python train.py --train_examples=26041 --mask_prob=0.08 --norm="layernorm" --mlp_ratio=2.67 --init="xavier_uniform" --learning_rate=0.0026 --max_steps=8100
Rows from block 3 of a small self-supervised audio encoder (BEST-RQ), named by matrix and row number. Rows with one number belong to one neuron. Each number is 128 + 32 x the weight over its row's rms, rounded and kept within 0 to 255. All counts start at 0. Numbers have three digits each.
After each neuron's rows are labels from the 100 clips, of 14848, where the neuron reaches its largest size: "strongest on" is what is common among them; "loudest" is the band of the loudest frequency at the time of the peak. Only what is clearly more common there than usual is listed. The data: short read English sentences (LibriTTS-R).
# gate: second MLP gate (model.blocks.3.mlp.gate.weight, 416x160), inputs 0-159
# fc1: second MLP up (model.blocks.3.mlp.fc1.weight, 416x160), inputs 0-159
# fc2: second MLP down (model.blocks.3.mlp.fc2.weight, 160x416, transposed), outputs 0-159

gate.19:140066128196096128128128079085080091128071089128128102167128115128128161128101172128128128128128160128128164078143175128128100128128128072151128128095096128128128128077180104128128128194128128128128128128185177054157128048128155128096141128111166149128102102196128162082128171174128128128112104163128128160128128128098128128128167154132128086187128045082156108186128128128047198128128177128128128068110128047128128128137128069045128192118168162128128128179166128128128128180152095
fc1.19:065128128082128114096200128138128071128128184128128128184208128128169155128038128128128128175128077128128128187055128160128128128084096107057128128128106128081089109128128093103114128128170079128151128099090075128128128100190128128128102128128164090168152128128105169128128128147161128128220128128128082192128128128043128090094201128170085166172128184128169153128128074128086128078183101143128128089100128128177128128109158128118128093128166166128128051128128128128128128092107128
fc2.19:084168048128145128122155128183092128128196128194128128062128128155156128178128128128073128128128147128128128128213128105203128128128175128128128175128128128128168091128048108188128085157128163128128128128176184050128169107128128128126128098172113128070110112128128151128128152128193128128128161128128128192128072128078128090128128128128216104128085128070128152156133168128074128048162143128100128128128111076057128151128128128075065117059128089128094128150115103118128128173128128
strongest on: voice: female
loudest: 4000 to 8000 Hz

gate.12:128128128128128128128082128179128167128128128128128128128128128128169075193068128128047128128128163176110213074128091128128069140098093128080128104128128083128128129167063200128128045128128128128128193118128137150161103184128128128158102195128170128128128128128128053128128156128128128128128045088158128065119128128128136151091128128128128128074094081128128128128103128113128128128128128199128128097128180128162128128092201128128090244128128128081162169128128051086128190104128128
fc1.12:095023128128128175105128154128144128128128128128123128196128077086043128128108128128128128128078128174128128109078128128148128096128084183180107194144086144128045128128138128128132128128128113178128128128128128089168128128128175128128181098128086128148128111184116055109165142128128068128154128198128103090176075128193173128128128097128128184061128067197161128128128128056086128128159153067128151128128128128078128197128136128128128173091096097128178082128093128069128128128111128
fc2.12:128128104048051077194100111128188128128124066046128173205073156128128128128128128099128128128093075128181128128128154072128128128128179100155128128159128180087224048128128128128128128167128128128110182128128039128088128128128080183128110128103128163183148128128128128128128155128191095128053081055136128098128160089076148088128128128165106162128060128105128128137124128128170128128128151128097128128129104128128128109128128105088128128193158128128178160144128154128183128128155128
strongest on: voice: male
loudest: 250 to 500 Hz

gate.215:128027089128173128050128152128178128069128085128128128128101094149162128100091128180067128128128128140128172128128128184128154128128128128128080067128128156104128128067128180128112178101128128128128128128113128128079128086128070128128128116085130202144155099139128128128128178128147128128148128128179165168173075087190156128173128128128128089128153089128035128128084128128128128128128187129081128128160189179128084217197128077128128183128128093088128159128128069095128189156128094
fc1.215:128074128128083099128063092055128101106087128092173128128163128128071179157187101128107128128128146078128128084168235149128087070128128125142128158128128165158150128179128128081143171128201128128110046128128128128128128128128128128128098128046178065128191128146128128128128135128058128164146100169202128107128128110128154128066178078128136128128158157128128128099128128128128128101171091128128128098128128128128128141128128128168166143128052128104066112155128231151128128128202128
fc2.215:128177187088128128128128065128214128123128128177128128104128165128128180083163157128128128128098128190128128108128128128176061128128128172128194128128077128085128128092174128128128128124101147128099128080154128176064128128097068181128119128128128128228079128119062128128128181184128189128128128128098108128128175202071128128128128128091146168142155177079089128128128189128095128086128128128146128128128128079128128128099128128035135166143129101128059053128152214128128128128128128
strongest on: voice: female
loudest: 250 to 500 Hz

gate.176:095128128128128128073108128098156242128087045128128128159214128128128128128128083128162074128128071117128169102081119128128128153128155128128128200128111198173128110173092128128092150128153080146128152115128128110128197128128128128156113138128106104048122128128162128126083104128097080118128128128112128152088128162171081185149128147128128067128128128172070153128153128128150072128128128128153158072191155111202128128113128143206139150173095128077183043128186171109116128128128128
fc1.176:128049128128151177148150128128128128166146128093104074175128128069128162056128128128128128144150128119097128128081146128110128135107115179128128086128128128128080199128128098128100128128128128128090102128128128128156181128209159128156128165128072128168128159100182128128094199174128128128109128128128186128097128128101067174128128128232128192128128117188128076230128128143128128082128082128169152128128060077103128128118128128128165128185128165231128128086128128172158193128128128
fc2.176:128122128128098120158128128128112072128128128128150161161128128128128128128083170128128128128152128158071045128114201107084128125072128084128092044146098106128024128128128117118128151128180190087109082094075128099128065109107128128128128128194106155195104128114162109071128090094128199089128172161152128187128128146063128128128079128128128128128177175146094157128149128158087176083128128128128113174115128086128128192135128144137183116157086128121174128201128128128111192206128145
strongest on: voice: female
loudest: 250 to 500 Hz

gate.172:128170083187128188128073128157128128128128144193103128091168058088128118128079094128128128128119071110128174102056158128067096128093064128128110128128158128128054130176140184128099128128128128090047101128128128154128128151128128128100193096128128061076081101048128136128128117128144128093128176128128087128128128128128094128128087150128180128079128128128182128164128097128128048185076165165122092128128128162128128197128128049128128128163161128101128128128194128128128128128065186
fc1.172:173151128034086091185121128090128128128128050128208128128155128128088128128128151128128167063165128146142128167061128128208128128150128071128128128128128099128128128171128128151128195118128128128128128128128128156128128128174067101191128101128090128084128105180105128114148128172128209128104128128128128128092128192128128128128066049156075128218098128092128128128093143128128128108128128166102128078128156059128128128128191085208082077076128128128109128128128128148128128204128089
fc2.172:128117109128078097194191183128128106128235152128128094174128128162128164136147128158113128128150128128128111128128163128201111170093128128060090084128086128183128161099103128207128164128128128098082128128071128128082128128162063128026110128128128128180128128109079155108128136128102128172128128077113087128153094162128119155128128145128062175178108046128102128128128128181128112084128128206089176086128128128206104128128152128128128085128170128128128128128128163170094155070128128
strongest on: voice: male
loudest: 250 to 500 Hz

gate.49:128128195148128168160128128095149128164100098128128128128128128128083128080157128153142189087179111102160128179104128128128183202128128128128128181128128128128123122128170128199128128075128128128128157085128197128159128155128128178192192128101128128058097116107128171175128089177128171128227094128094095134128079090128133128128128083160145112065067100084091128128159085128170098199157128128128128151085128098180096108128128109128128067128098128089128134128082128036128072128072128
fc1.49:111154097065128128034128128128100153076128106128162128128128128128108128128128128128128128066111128086160176128128128164138128159094150128241128154183128190128095128128128046159128128079128149128133208102128128128181093151155107128107128100166128190096128184184128128128128128128090128128128128165163128137186128186128128128128128184128128128128093128128048065128083128128128079091128128150191128128128128213111128127093128128128074128128152098128095200128100125162051184199128128
fc2.49:080169162190073082167128154128128128128128087108099128130157138128171128061070167102128093128128128128128176081084128060082128128104128128075174099128128128128180102128073163128149153128128183145151128143128109176110061141128185128166128162128112128117128100128061080092174128104190107128128128128067128128056128083096128160128150074169174121128128128128151128077103081128128128191128090128198128184181076167128128179096128128084105128116128157128128219165128128074128128155128167
strongest on: voice: female
loudest: 250 to 500 Hz; 500 to 1000 Hz

gate.297:110128128148110073165128168109097106084081219175098183128169128112128121089128128106128128128128128155128128128083128128045128128128084128197128128128087091161141099128093128128147177230128128153128128079128128155156128172128128099128117149128182089035128128128128128128128089090155128163128128137071202128128128086128086128082108128128160128128128128128119148128128104110128128128128128166084198128128043128201128128128177128071155128162128128128128128080036093179128086128183206
fc1.297:128113071208128086179128176116170189107121112084128128206130128128105051128128128128087128128046128128128168128128110128128186027128128128106162143097191117102084128173128179057181128128177128128084183082128128128171128108128105159128128128115128128128128128079167128128128128128128128162128128128128096128116084128105175164128128104065145089128175104091169201128161128128128095083128172153128128087182128128067151145128128169097128085196128168128188115092128128157142128061138128
fc2.297:078172098128102174128128128128128170025044128174191128143128089124128172168128117128172128128111080194165068128083128146055151149128128110094106128072146128128166128097128128128113128143128128128128091084122173128128128128091186167180106128217077198139132128128128093095128074146066128083128128128128128164173128151138141066093104104108107128206118128167103174128196146128128111188128128128152128128128081128147128178128128094128173209128128128077128128128178128144128156128128128
strongest on: voice: male
loudest: 250 to 500 Hz

gate.317:128079128128115128128128172128063128159128128128120128128128058128128128088128108128128093128158128128128179167128140140128094128160162128128080059128128178137156128128128128045128128128128128128095128086128088128094128128128128128128117128128169029128149128128128128128062128128128128128128193158083128128227061128106128159128194128128055128071128128128128179128128226128128128170148128128088128128128080128128069172102128221095128051202185128106128128128169128121094076128181195
fc1.317:166162181128128128108112128128128128128063128128128204186128061088192128128128128128128137128128103128113110109158109128128128128128163128128210082082128128144079070084128128128032137128136115111214114096165128128090069074118128128128161040161128128128084128128128170128128128128093128128128095128128093128128092062128128135128185171128171148128172128102193128101189162128098176128128128128183185072031128107122172134093179169128128128128128128128100153150107193064116117128128128
fc2.317:139144068128149105128076128128128139128128128081150128128118128154043087137065128128099128160106128142128128115117138114128035128128128085128128149106106176128128155128128128159128128128051101157128100091169065148128128128128195142128158128128177128156177157155175160128128093128149128135193126114166158128177102067055049067176182128128128128171128091128128143167157094175128039115128128088171088128128032128128150128119092128128128164128152199128127141139134128175159128128202189
strongest on: voice: male
loudest: 250 to 500 Hz

gate.16:128157128128052094047128126090128128108128095173093128114175162128128128128128170128128128112128128144176128128128172128073128128128128193198091183128128167128050128128063128177128128128175155104163178168128128157128159046128128128128148128128080128128128162128121211049128128128090159128137164128128184116128159128128128128106128128109149128128128128169097178128087128103128128128128164128128187128128076106155128128175184088128128094205069094089128101248128128174057153128128128
fc1.16:092128128128128177205158128183114184167128091128128151171128128094178181128128128128128128128079171128128105128104128084128010128128167128128115128128152128128128055107128084128128187128128159128128075128081128128110053179158128084138128128128207128128048194128067143128128034128148115128128128128128089128128128148159128146128128130069090075128128128128128128082080128128176150076103128104085172128169128159128128128128128161128128128109128081128216128128060128128128128041128107
fc2.16:143128128128128128128128100128184128128160128076128210172128091153093092128128162128128105173128079167128217128094128063128063158128128152128128104128128063148157128128128128107192064128128159075073156128128128081147128175128179165128128128128084128128188183091128128086128160139128128113084152066087200171213128109092045128175148063128167063128099128128128207162128128110163096128128104104128162128112128112128128056128138128128157128128128212128144128093128128128128128128128139
strongest on: voice: female
loudest: 250 to 500 Hz

gate.65:063163110091043128022128077128092128128128096128154055128128104128128145128148128056093128183128164086128128096128153101115128113174128146100101128128145128128161128208128128094122153128113170128128165128154128159088163128128084128128157085128158128117099128102128128128128078128032144182128167128163128128128128086168128169128151153210128095128131128217128128054128128181172128128128084128128128040155151128128128140077196156115128165128128128128097128128192179128083128173128128
fc1.65:166128105117185128128098166078128119128128147128128128194128128093128096128082128128214128128128168128137128128094128185165128098128053128149152128128195155128128067128104128157128180169128128075094128097097128070128162128142089128152062128101073128093128106084128128111128174128128157168128152128148155128161113128084128128080083128128128128078128041128176128160128180128128128128143128178128194128104255078200106113128086128171128090155128128058128128120128128072128170085111077
fc2.65:161219128128198128128128144113055128128055086128164128128128128106128010128183128101128167128128128069128128128089128128128078128148181128128075212128128152128128128148128255128159097128128110128128138128128165128182128093128195106128111128128128128128128128128179067128190094104172128153128128128128128128128092063173128128128128151128128128128128128128089022128169128128123128128208128142128128128128128153161128154098039128128128128128128115128128070143128148181146128128078128
strongest on: voice: male
loudest: 250 to 500 Hz

gate.189:128128063080128128176151128128154112128128056146157128110128128107171128128107128128128212144128128128128215085128128165238128128128097128074096138187069162084125093140164065128128162128128128128128074113128128128128128157128128128114102128128128128098086128128132172128162093128128128044128128150147170128128128128185128128128161169057157128128128128128128052128128071128128128136128050187128045099128054128167121128128128151242161104128118082085128128128128128067128128128128164
fc1.189:128128029128152152112128090157179115154128100109128166149128231086074173128104146128128128158081096128186159128089155128156128196158128091095128128091128202128128112182128128058128188089105065101066128128128128128139128128094145128164128128128128128088128128090058128128128057151156128128137073128185128171107128128157128128128128139128086171128091166128092128128157128183128128128121063128103128128128107152115128128104171202189177128128128073065116133128065062128070128128128128
fc2.189:128128128182122128081144128175162128128081128128128128128073128128128119128076128128164128128128066079174192158128128128093128128196090165128128186157172111128160145128128128128225058128128167128128128184046197081128128128155128175065192128128141153128128082108128171148128170216095128138128128128128131128100099112128128128128169100128107128128128150091168093162128154137158104193068128128128128128096128039104128128128128128056128103128176128174124218172128128128119079128154078
strongest on: voice: female
loudest: 250 to 500 Hz; 500 to 1000 Hz

gate.177:128198106133166117151093128211128189131128128164128128153128128128128128145219067128114128128094042128192189068128148099175077128152152106128128051110128151128128124128147141100195128047128128128128150128095128128128154187128128128140094128128128128151128128120131177101169128128091128128128084128128087128128128128053171128135128128059128081113182141128094071128128035129110154089164128117128128108177128128128128081099110128165128128165094128128106128105105161055218102128128193
fc1.177:085128128172128106164165128147128205128128128108146175128179128128100126087092128128128099067085128128103128128042128069245128128165128128128128056128117128112128210106128128099211128090128132184128128128169128128128128177187128128128128128128128054128128128109084128128128128128128100070128061128159128128128157128128128092128128128157152067128128076128128087128128128157132128128128128128166128103128153121236128128052128190128128190173194128128128082084080098128128128158169168
fc2.177:069078128128128180128128095094168165128123147156128128128139087128219139128128128128128128128128146128150128128111128196086170093128096128128067128128128094223139128193095101128102128128128128128212111166128193170128179128128091128128116091165115101128165128128128088064128108128128174090176128128128128190150128152108047128105031128128128094128128190128108202081036128128150153128096128073128078128154128128102168128128065128161128106128155128128128157190152090128088128084128128
strongest on: voice: male
loudest: 250 to 500 Hz

gate.163:146128050143128128088128128177099128128128128178128128138128128128128087128078139128136098147077128128096128083128095157128128128128128151128162128089128128078179128097108214094128128107128128161186128128146190143176128098217107128102188178074128128190128106128128104128061128128121128128160128171070128128128128128128167128098128064165128188128128128128128128205103092180087163103157077090128043128128176147118128167115203128129128128040128128169139128128087111128082128095029128
fc1.163:110128128171106128128116081128128179202128128075147128128098162142148159128128105128128160078128179128151128191055128113157076140154128128128180128128082128078128128173182128128155128128176094177128076142171119155128128060128176160128059128159128128047098128128128128128128128113117165173144128128128092070099145128098128128073128128172128128212171128057128128128100128128165128114149115045164068128128128088071128092070128128128144153074174128076098052091128128162185128128073128
fc2.163:128179097159128165098054173196033167128147128128128128128128116128158128128128128128128151128128128128207078075128197128128171071128186128117060120182210180128145072128128186065170157089128162192128128128128128077107128128103032128128176128103128128132128128128128164128159095173128128128193128128128072128128079128053128128128128128128177128128198093128128128128128128160128099096188128128090111128128128099128168128128128128101135128219128169128159128128128128128169161128128119
strongest on: voice: male
loudest: 250 to 500 Hz

gate.379:128128169207128128128139128151189115026128177094091128128128168128128128051128128046106128065128171165128128128171113114079162162090115128128128128155128128128191115128128179111089079128128128179106128128056128128145128128086128128128114128128128167075128109128128128128128128128128123153128062175183128137148128128103128128192107128128163158128107128122128128162128128128107128128128204186209128128170138128128145128155093164128099142202128066128182164037128128216128109096155059
fc1.379:128091092142139128138128093096128108128173095128128074128128100128153095182128128135128084148128100128077128115207128059139128184189128128128128191128100115158160128128086109128168128128064128194171043128128128128128128128103067216128128087089161128128158128146145128061128128082183128128160128100201128082128108086128128128128128128128128174179093071128176128128190088142148128162128128128128128128192128128078149128128128128128106093050158128128128128128104073128057189036108120
fc2.379:196128128128128144128116128080149193128081115128179128060128128128128114128094128128128128180244128128128128128128097081128128159128128071128102160128152162163065167075145096128114128128067128088167128128106128092167159128038085156128175128146183095190095128128128128128190067164151128193105181128147128155152082064191114141128128140156128105140110128149102128062104171128128128128062103059107128113102128094128128128128128057151128128095128128192128128128128128096088167093175128
strongest on: voice: male
loudest: 250 to 500 Hz

gate.193:128164138128073161179155101104128128128128104054128184128128128128128128128168128128128078128128128196077186128128180128128084168172128071113128128097132128152128065128128128128128128128199128170128231090128128128177064091128189128128128075062089128090128058128061128128128097103128143128090128128128128128128128128128128162128173062128128101128153128094166162040128045174167128128181147128209076128128151128128128144107128065128140128155128180169128128128128128159184128091128114
fc1.193:097072093128128128128150128128069128128128128128060128128128163162128128128128159128167128078128128093060173110128128128148027128166128128093193095081061109112128128171147128141095128121128060128128120128128086161109173162128128073141170198152203154128128128104128128128150128064128128085101128128172101093128024128128128128137128090064128128189147083128203095158128177128128128052053100128128141128128128128128128128075128141128150128095158153128128098128191081128128128199174149
fc2.193:128128128186128074106163089129128072128128148091127071083128128111086131146128128165158158116128108155128192124128094128128085128141128128128130079104162128168102128184128160128078112089099128128101100085153175195128171106134157128128128071128128157128139100100194125079102204128128058128152128128158070128128128128156194026128158128201128169176128128159068128060128128128128084128128173160128155069140180128108128128149128081155054128128128128127128190194128128090128173128188128
strongest on: voice: female
loudest: 500 to 1000 Hz

gate.9:128128094128190128128099117128128128128128093128155128194083100105178107069128128128172054153128128128097128175128128128128090084128176128128128113048097128170128111128128128188155142128128159158128151116200180128110166128128066152128128128128173146099128128128128158166088076150181128059160172109160107128128113128116128093165128175132128128128224128064089191102152128128171128128184120066128128103101128128128084128091091128128077128128069055128170128026128187153094131077128128
fc1.9:216136128128166156082128115105128128166128128128168128162115121128087136128162128128128128128128128076128128138135128108128128128166172128128128128128102128087128128128067077055128078065128113128128065079216128128128195128171068128192128150128128128157099128128128128128112047158150153128071128149128128082128128128151165128055161095187169104103128104102083128128103128203189128161113160128128183084128098091223093086128128099128197128170163099128162128128146177128096128187128182
fc2.9:163128128179104101128101128164128154110227128176099128128165128071161128128128128128128128128220128166121167096025122168128177128128117128077128128095084128128196132128128151128220158128112128128128128107165128128176167128128128102128095128128128103128128128174126103094075128128200078187128189059128128079089156128070071128097090126128105128128128128128079096195176076157087104077128166101167128128128128128087128128162183159096128072172128128128144128128128097128128070100128128
strongest on: voice: male
loudest: 500 to 1000 Hz

gate.240:162155140128128128218064172090128103128079103128132177095168128128140128103128142128128128128128141112073109159128105128128128128128128128102092199128107128128128160128128128128122201194083128128128162128128128128115049128128128163078128090142180128074128128159063128128094162140177174188080163128128013128152128118101128190128156075182048079100128128137128163128128128167128128174128128128085128208128128128128096128164097128165128128063165113093080182128128128087196080128128128
fc1.240:125090066128096128100128088128181156202181081069128187128128128133184128128089084128128128128128128128128128128143128255176075128132128160103128082103128128128148174128128128208128128128128128167111157151052128159070128160128128145101128142098128112128128140160107082128128097148128088162193086102128172181128141128128128128128082128128153100099128118075128128128128128128099128179171164114156128128128090200128128156083128079058087088147097086128128216128219096128128128128128128
fc2.240:128143128128116128176140128128128128114186106045156070128059094128071128064128128163128128182107190127110128090128162120128128089071128128128166082128243128128114128139128128128062128128128128128128128118043172165128128128154171168128128110128128119128159161244128128090128157128181128128128128128104128214128128169128106188073128128128128175141140104210128128128128096192128128146128128128128128128066128128128186128128092170128128128071201153128151166128163128128128083128075128
strongest on: voice: female
loudest: 500 to 1000 Hz; 250 to 500 Hz

gate.157:183128092152148168128128128128128132159128128128128128156128162128198043090128128128128128128128128128128059128128090128128128128128128128168128128128128101128128128164091146128128095150188128128199128084128160128128128173128128054167104202150144085094172146128191128128128128128128128185128104158056052195128160128128128185128202128128056128128179133128111079107128081128092169136128128128096194128102128128051038128128128128112187164163128089068128074114128128163180087145063132
fc1.157:092128173128128206128083063161128160149128087128090161128187141180087128128162154208106128128101106128128128128128128128128191146128179193094156128128128128143141128106128128190069078080128169128128128096128128109112128128128165181128128076128128128111204222128128128128091128128128128101128154128176128128128128128128182068149089112073128128075053128128128128128128142067128156160022173080128128128128128190122137122080171154164128145128128172128154095064128128128164048128128128
fc2.157:128091128128128048147138128093157166128188085108128128074098166128099178128188093151164085128128128128118128128128187112154109105113128147171128077168074128069194128104116128195029105128140103128081128052128091128093128128200140128128128128128118128128128208128128158145128128187128128128128110128171102120115062098128128180061128114082128128076128083128128128128128159111179128128128128128128128128165042128128151128128088187143128100083135041128128128128151128168203101128087097
strongest on: voice: male; the word "was"
loudest: 4000 to 8000 Hz

gate.227:128128196165128128145128156053096199128113128147128128198093092128137128132128158184128148150128168128128128187098128128148128122088128128128128169156128111128128158128128073128071113090057079128017152128128128177172064226188100128128128090178153128095128128088171104128128155128147142128181128087128078128128162082182128128128128128143128103168115157165128128164093128162090122197201128087128128174128128128091128128128128176133128171092191116080128146117128128111098185087114165
fc1.227:128170101174128128128119105157128112128155128158128177158166128128128204128128092142091167051128057128150075128128128128128128166182128083128128046154128128128086128104071128238128128128158102109128085128159128128128128184040180128128079178128080097153177128102128128128128128103128109128128128156128152128132128163091128128128090145161128162128128128090160210128042158128125128110128128128089141083122107128101159051138128087128082128128075128180128069169206128128128128180186128
fc2.227:128128128069168128128128128101128135128128151128128128116079128128128128152091071164116143229194128191113128128128128128189128128073116157128095085171176097191128151157068094128128128128140161128128128084128078083128128128128177128128128072091048110121160128128128128157128128107128128128174128146084196156175128088127128168160128075112113089128091061128103128128158181128128118204193128128128098128128128128148128108128173128128163185128128098150217041076128147128128069100093194
strongest on: voice: male
loudest: 250 to 500 Hz

gate.386:193128139172187128128147128085140128128092234146128128128142128128180128128128108081154163110057203153128128128128207128128175128064165141123128125128128173097165117128128128128128187128058149095128128128105103093128104128118109174116083128128073163079169160161128061128084128080128128179117128128128128140128128149128128128114203128084109174128128128174128104128128097189079128128128128073167099096145154140124128093128071197138100128128128090083187047128128110185128128153189168
fc1.386:207157128128128061128148069069128092173128128158128128132128128128100128128180167072095128164128128128104121128071128128128128128177096128128128194100098122161110108172162128145122128161082128178128102191128162128128128128128115091066128199140128128128101128176128087128072128128213187128128073083128143108091128128097128128128128083076128098128128095128150128128128061128188158128128128097185128211120128143128073128193160101176128128128101154113128128184183128128102054128048068
fc2.386:128128167154196128128128091128128100101128178100175128128125077068128128105128159191088107128092128128162091155128128125173128173128094094128128081176128128128150158154082176128128168128157093128176128128104162128128128128128167084202128164098128128128128128137128128083163101169128128024128128128128128128084104093128128140128036128151087128128179089168126128128051128211188128106115128099128128128204128128166128128059066128128128128128128140099032128128128187086213150128128158
strongest on: voice: male
loudest: 250 to 500 Hz

gate.45:128128128128128128078085116128089085166072044128128128128095164165128140128128114128128128128099128128154128128128128128105152128154077128075095148143071089111195095069128128171098128099128128128149236128177128097193059135128172128128128108103215171128089128128098128122148109128141128175085102128128197166091128166180102128128099180169182067016128142114128128172128079140151128128128128156128128100070151128128128128128128090086051128128168128084135128128110178128159140077128128
fc1.45:128128128128128176128153098170167128105182128128128202090085066204183128080107128039128118128128128060101173128128128128074128128140124128117085128128128140082192128128128072128114180128128128128128082128214128153128128128077088151097062172148128128115190153193149128099128116168079128106128128182128056182184128100095090128188144128159128128084128145136128128159128128084073128128214132175065090174098128181123128128141128149128104128172109128128121148128120148128107128128159168
fc2.45:210128150128128128128050128128072161128207171097153064128128089128070079128170128093100128128128128128056111109152062128145098096128208128128160128128092092106069209128170128128174128128128146134062128154128128142171128095155189128128092128217128128128128091128155062169185128128085154128128128103128137142128080096128128128128128147155073128128183128128128180170152128189103128097071128079162093202128102128168148128128170051128144128128094128150128128128128128128128128148128151
strongest on: voice: female
loudest: 250 to 500 Hz

gate.63:128128163166128139194076128128164128092128118128152128128128203153128128097096128128152128128071053128128128128128062128128128128186128128104128128128080093104067110128128128128128128203063128094144128161128054128148169045128157102175149174090128128138128128140108201128094128128128081185128128141055112184128128094108111161128128128165030128128176150128128128186156113216128128047082151128143128156077133130128149128128081128183172128128128128128161128177154128128128128068128188
fc1.63:080128128143097174128090109190128128128128166128115128128128168128080128102168149128128128178128091104091111128075176133128092195154082125141128128108128128170128128072000128089185183128083140179128128120128186128128128128128128128099128128128093128128128128151128161128150128128128128118128128083099151163176128128097147064128142093090128072128128128045175128074128118174113128032128175128129160179128208128036105037153128150084128128128144128128128184128128128082128128128128163
fc2.63:128187128218128060128128169128184197084128180100128128128128069128178160189128128097128128128188142128128150081160128128109060078128103142104084123227114128128092128114128128157102218088128151128128128175128128182082092128107078079167148132128128128128095147062144099128152128094128128140128120128128087128128128128057128154128128128085128128128099128128048207128128169128128104128128107128119055181082128112109128128069091128128128119150160183128147145128135121128189128128085181
strongest on: voice: male; the word "you"
loudest: 250 to 500 Hz

gate.148:083128128170095185090078128128076086128128128128080128128185202168128184128219128089155128167075128128128128167128102192128159102181128128128169041128128128101097069128128163128128126177128108163128043128128101128128128128114165070169128217085085162116079128149082172162128078128128130146128142079176149128099128128128102193128102128128128109128128128073128145128128080145077128082128003128143128128159128128128128128128128167110097128140139166128128128067128128128128133123128128
fc1.148:174106128093091128148128158128193128169095128098128128128169115102138128184023120128181146100128113128052128128128098157183128087182168128108166110105097074128105174147161128184128131128093101158136128128059084128083128128128101095094082128148128128147128117128048128128128128067097128128128187196151128153128164164150132174165128128128091128094107160195128128089104128128095162112122183128128128042143174177178183128128117128128176198131078101070128128128157128128077141101162128
fc2.148:128050128165128168128128128156051128128146128108170151160128128086172128054097128128128161128128154128128083165128204199061128068171094128128093128168128128128157165128059128170039080106128128128215128128090128069150101128111128128128075128123071174128128128128128098173128128128098161128173128128155094049082181157128128101194055183158128088175050128128128079106184128147128127128128128128128085128128098128128160118128110128128128093128128179128128142128128114128098162128121109
strongest on: voice: male; the word "said"; the word "he"
loudest: 250 to 500 Hz

gate.364:128128181186106128128128141153128128128128109128089128128066128128128170128128107191098195128128074071128208128073059128128071128128128085078106128154128148069096109128036082106102052087128178139165183158128128128128103128128127128128088191128128085128128160167095128128092128060202041128081085128156128157181128089128184128128128111127167128128128212128128128128128165128128128128128124166128087128185111100128128110128189096089147128128159128128177128128128173128072128152128128
fc1.364:128128061227085092061128128031155084128129150105023128128089098128163156128087128128128145128128128128128191128128238103108128128081128160128175128128089128091128060214133128128128103128128128159128128094151094128081128178128128128128128128157098128234128128128128109083128128128148128069128141154128121145128135131189128063128155128128103128093128165128113128102128128128038128128128078128169128128186172061128128131128128128181128128128128128128128161128128128128128128128128204
fc2.364:128128159128128203128103128187156128128101057128102097128144136158128172173128128185176128128128114128159156128087072128169128128188156184106128147128219128164107128144128128128128128128128110097128128128198128128242201128097191070128128109101128128128150095153128155128129107090128121128128072072093177128095083128156079128128135128067088075091128148055128128128128128159145107185128054096068143105128103052128095109128128102128105128141145128184128167128128128068128160128092091
strongest on: voice: male
loudest: 250 to 500 Hz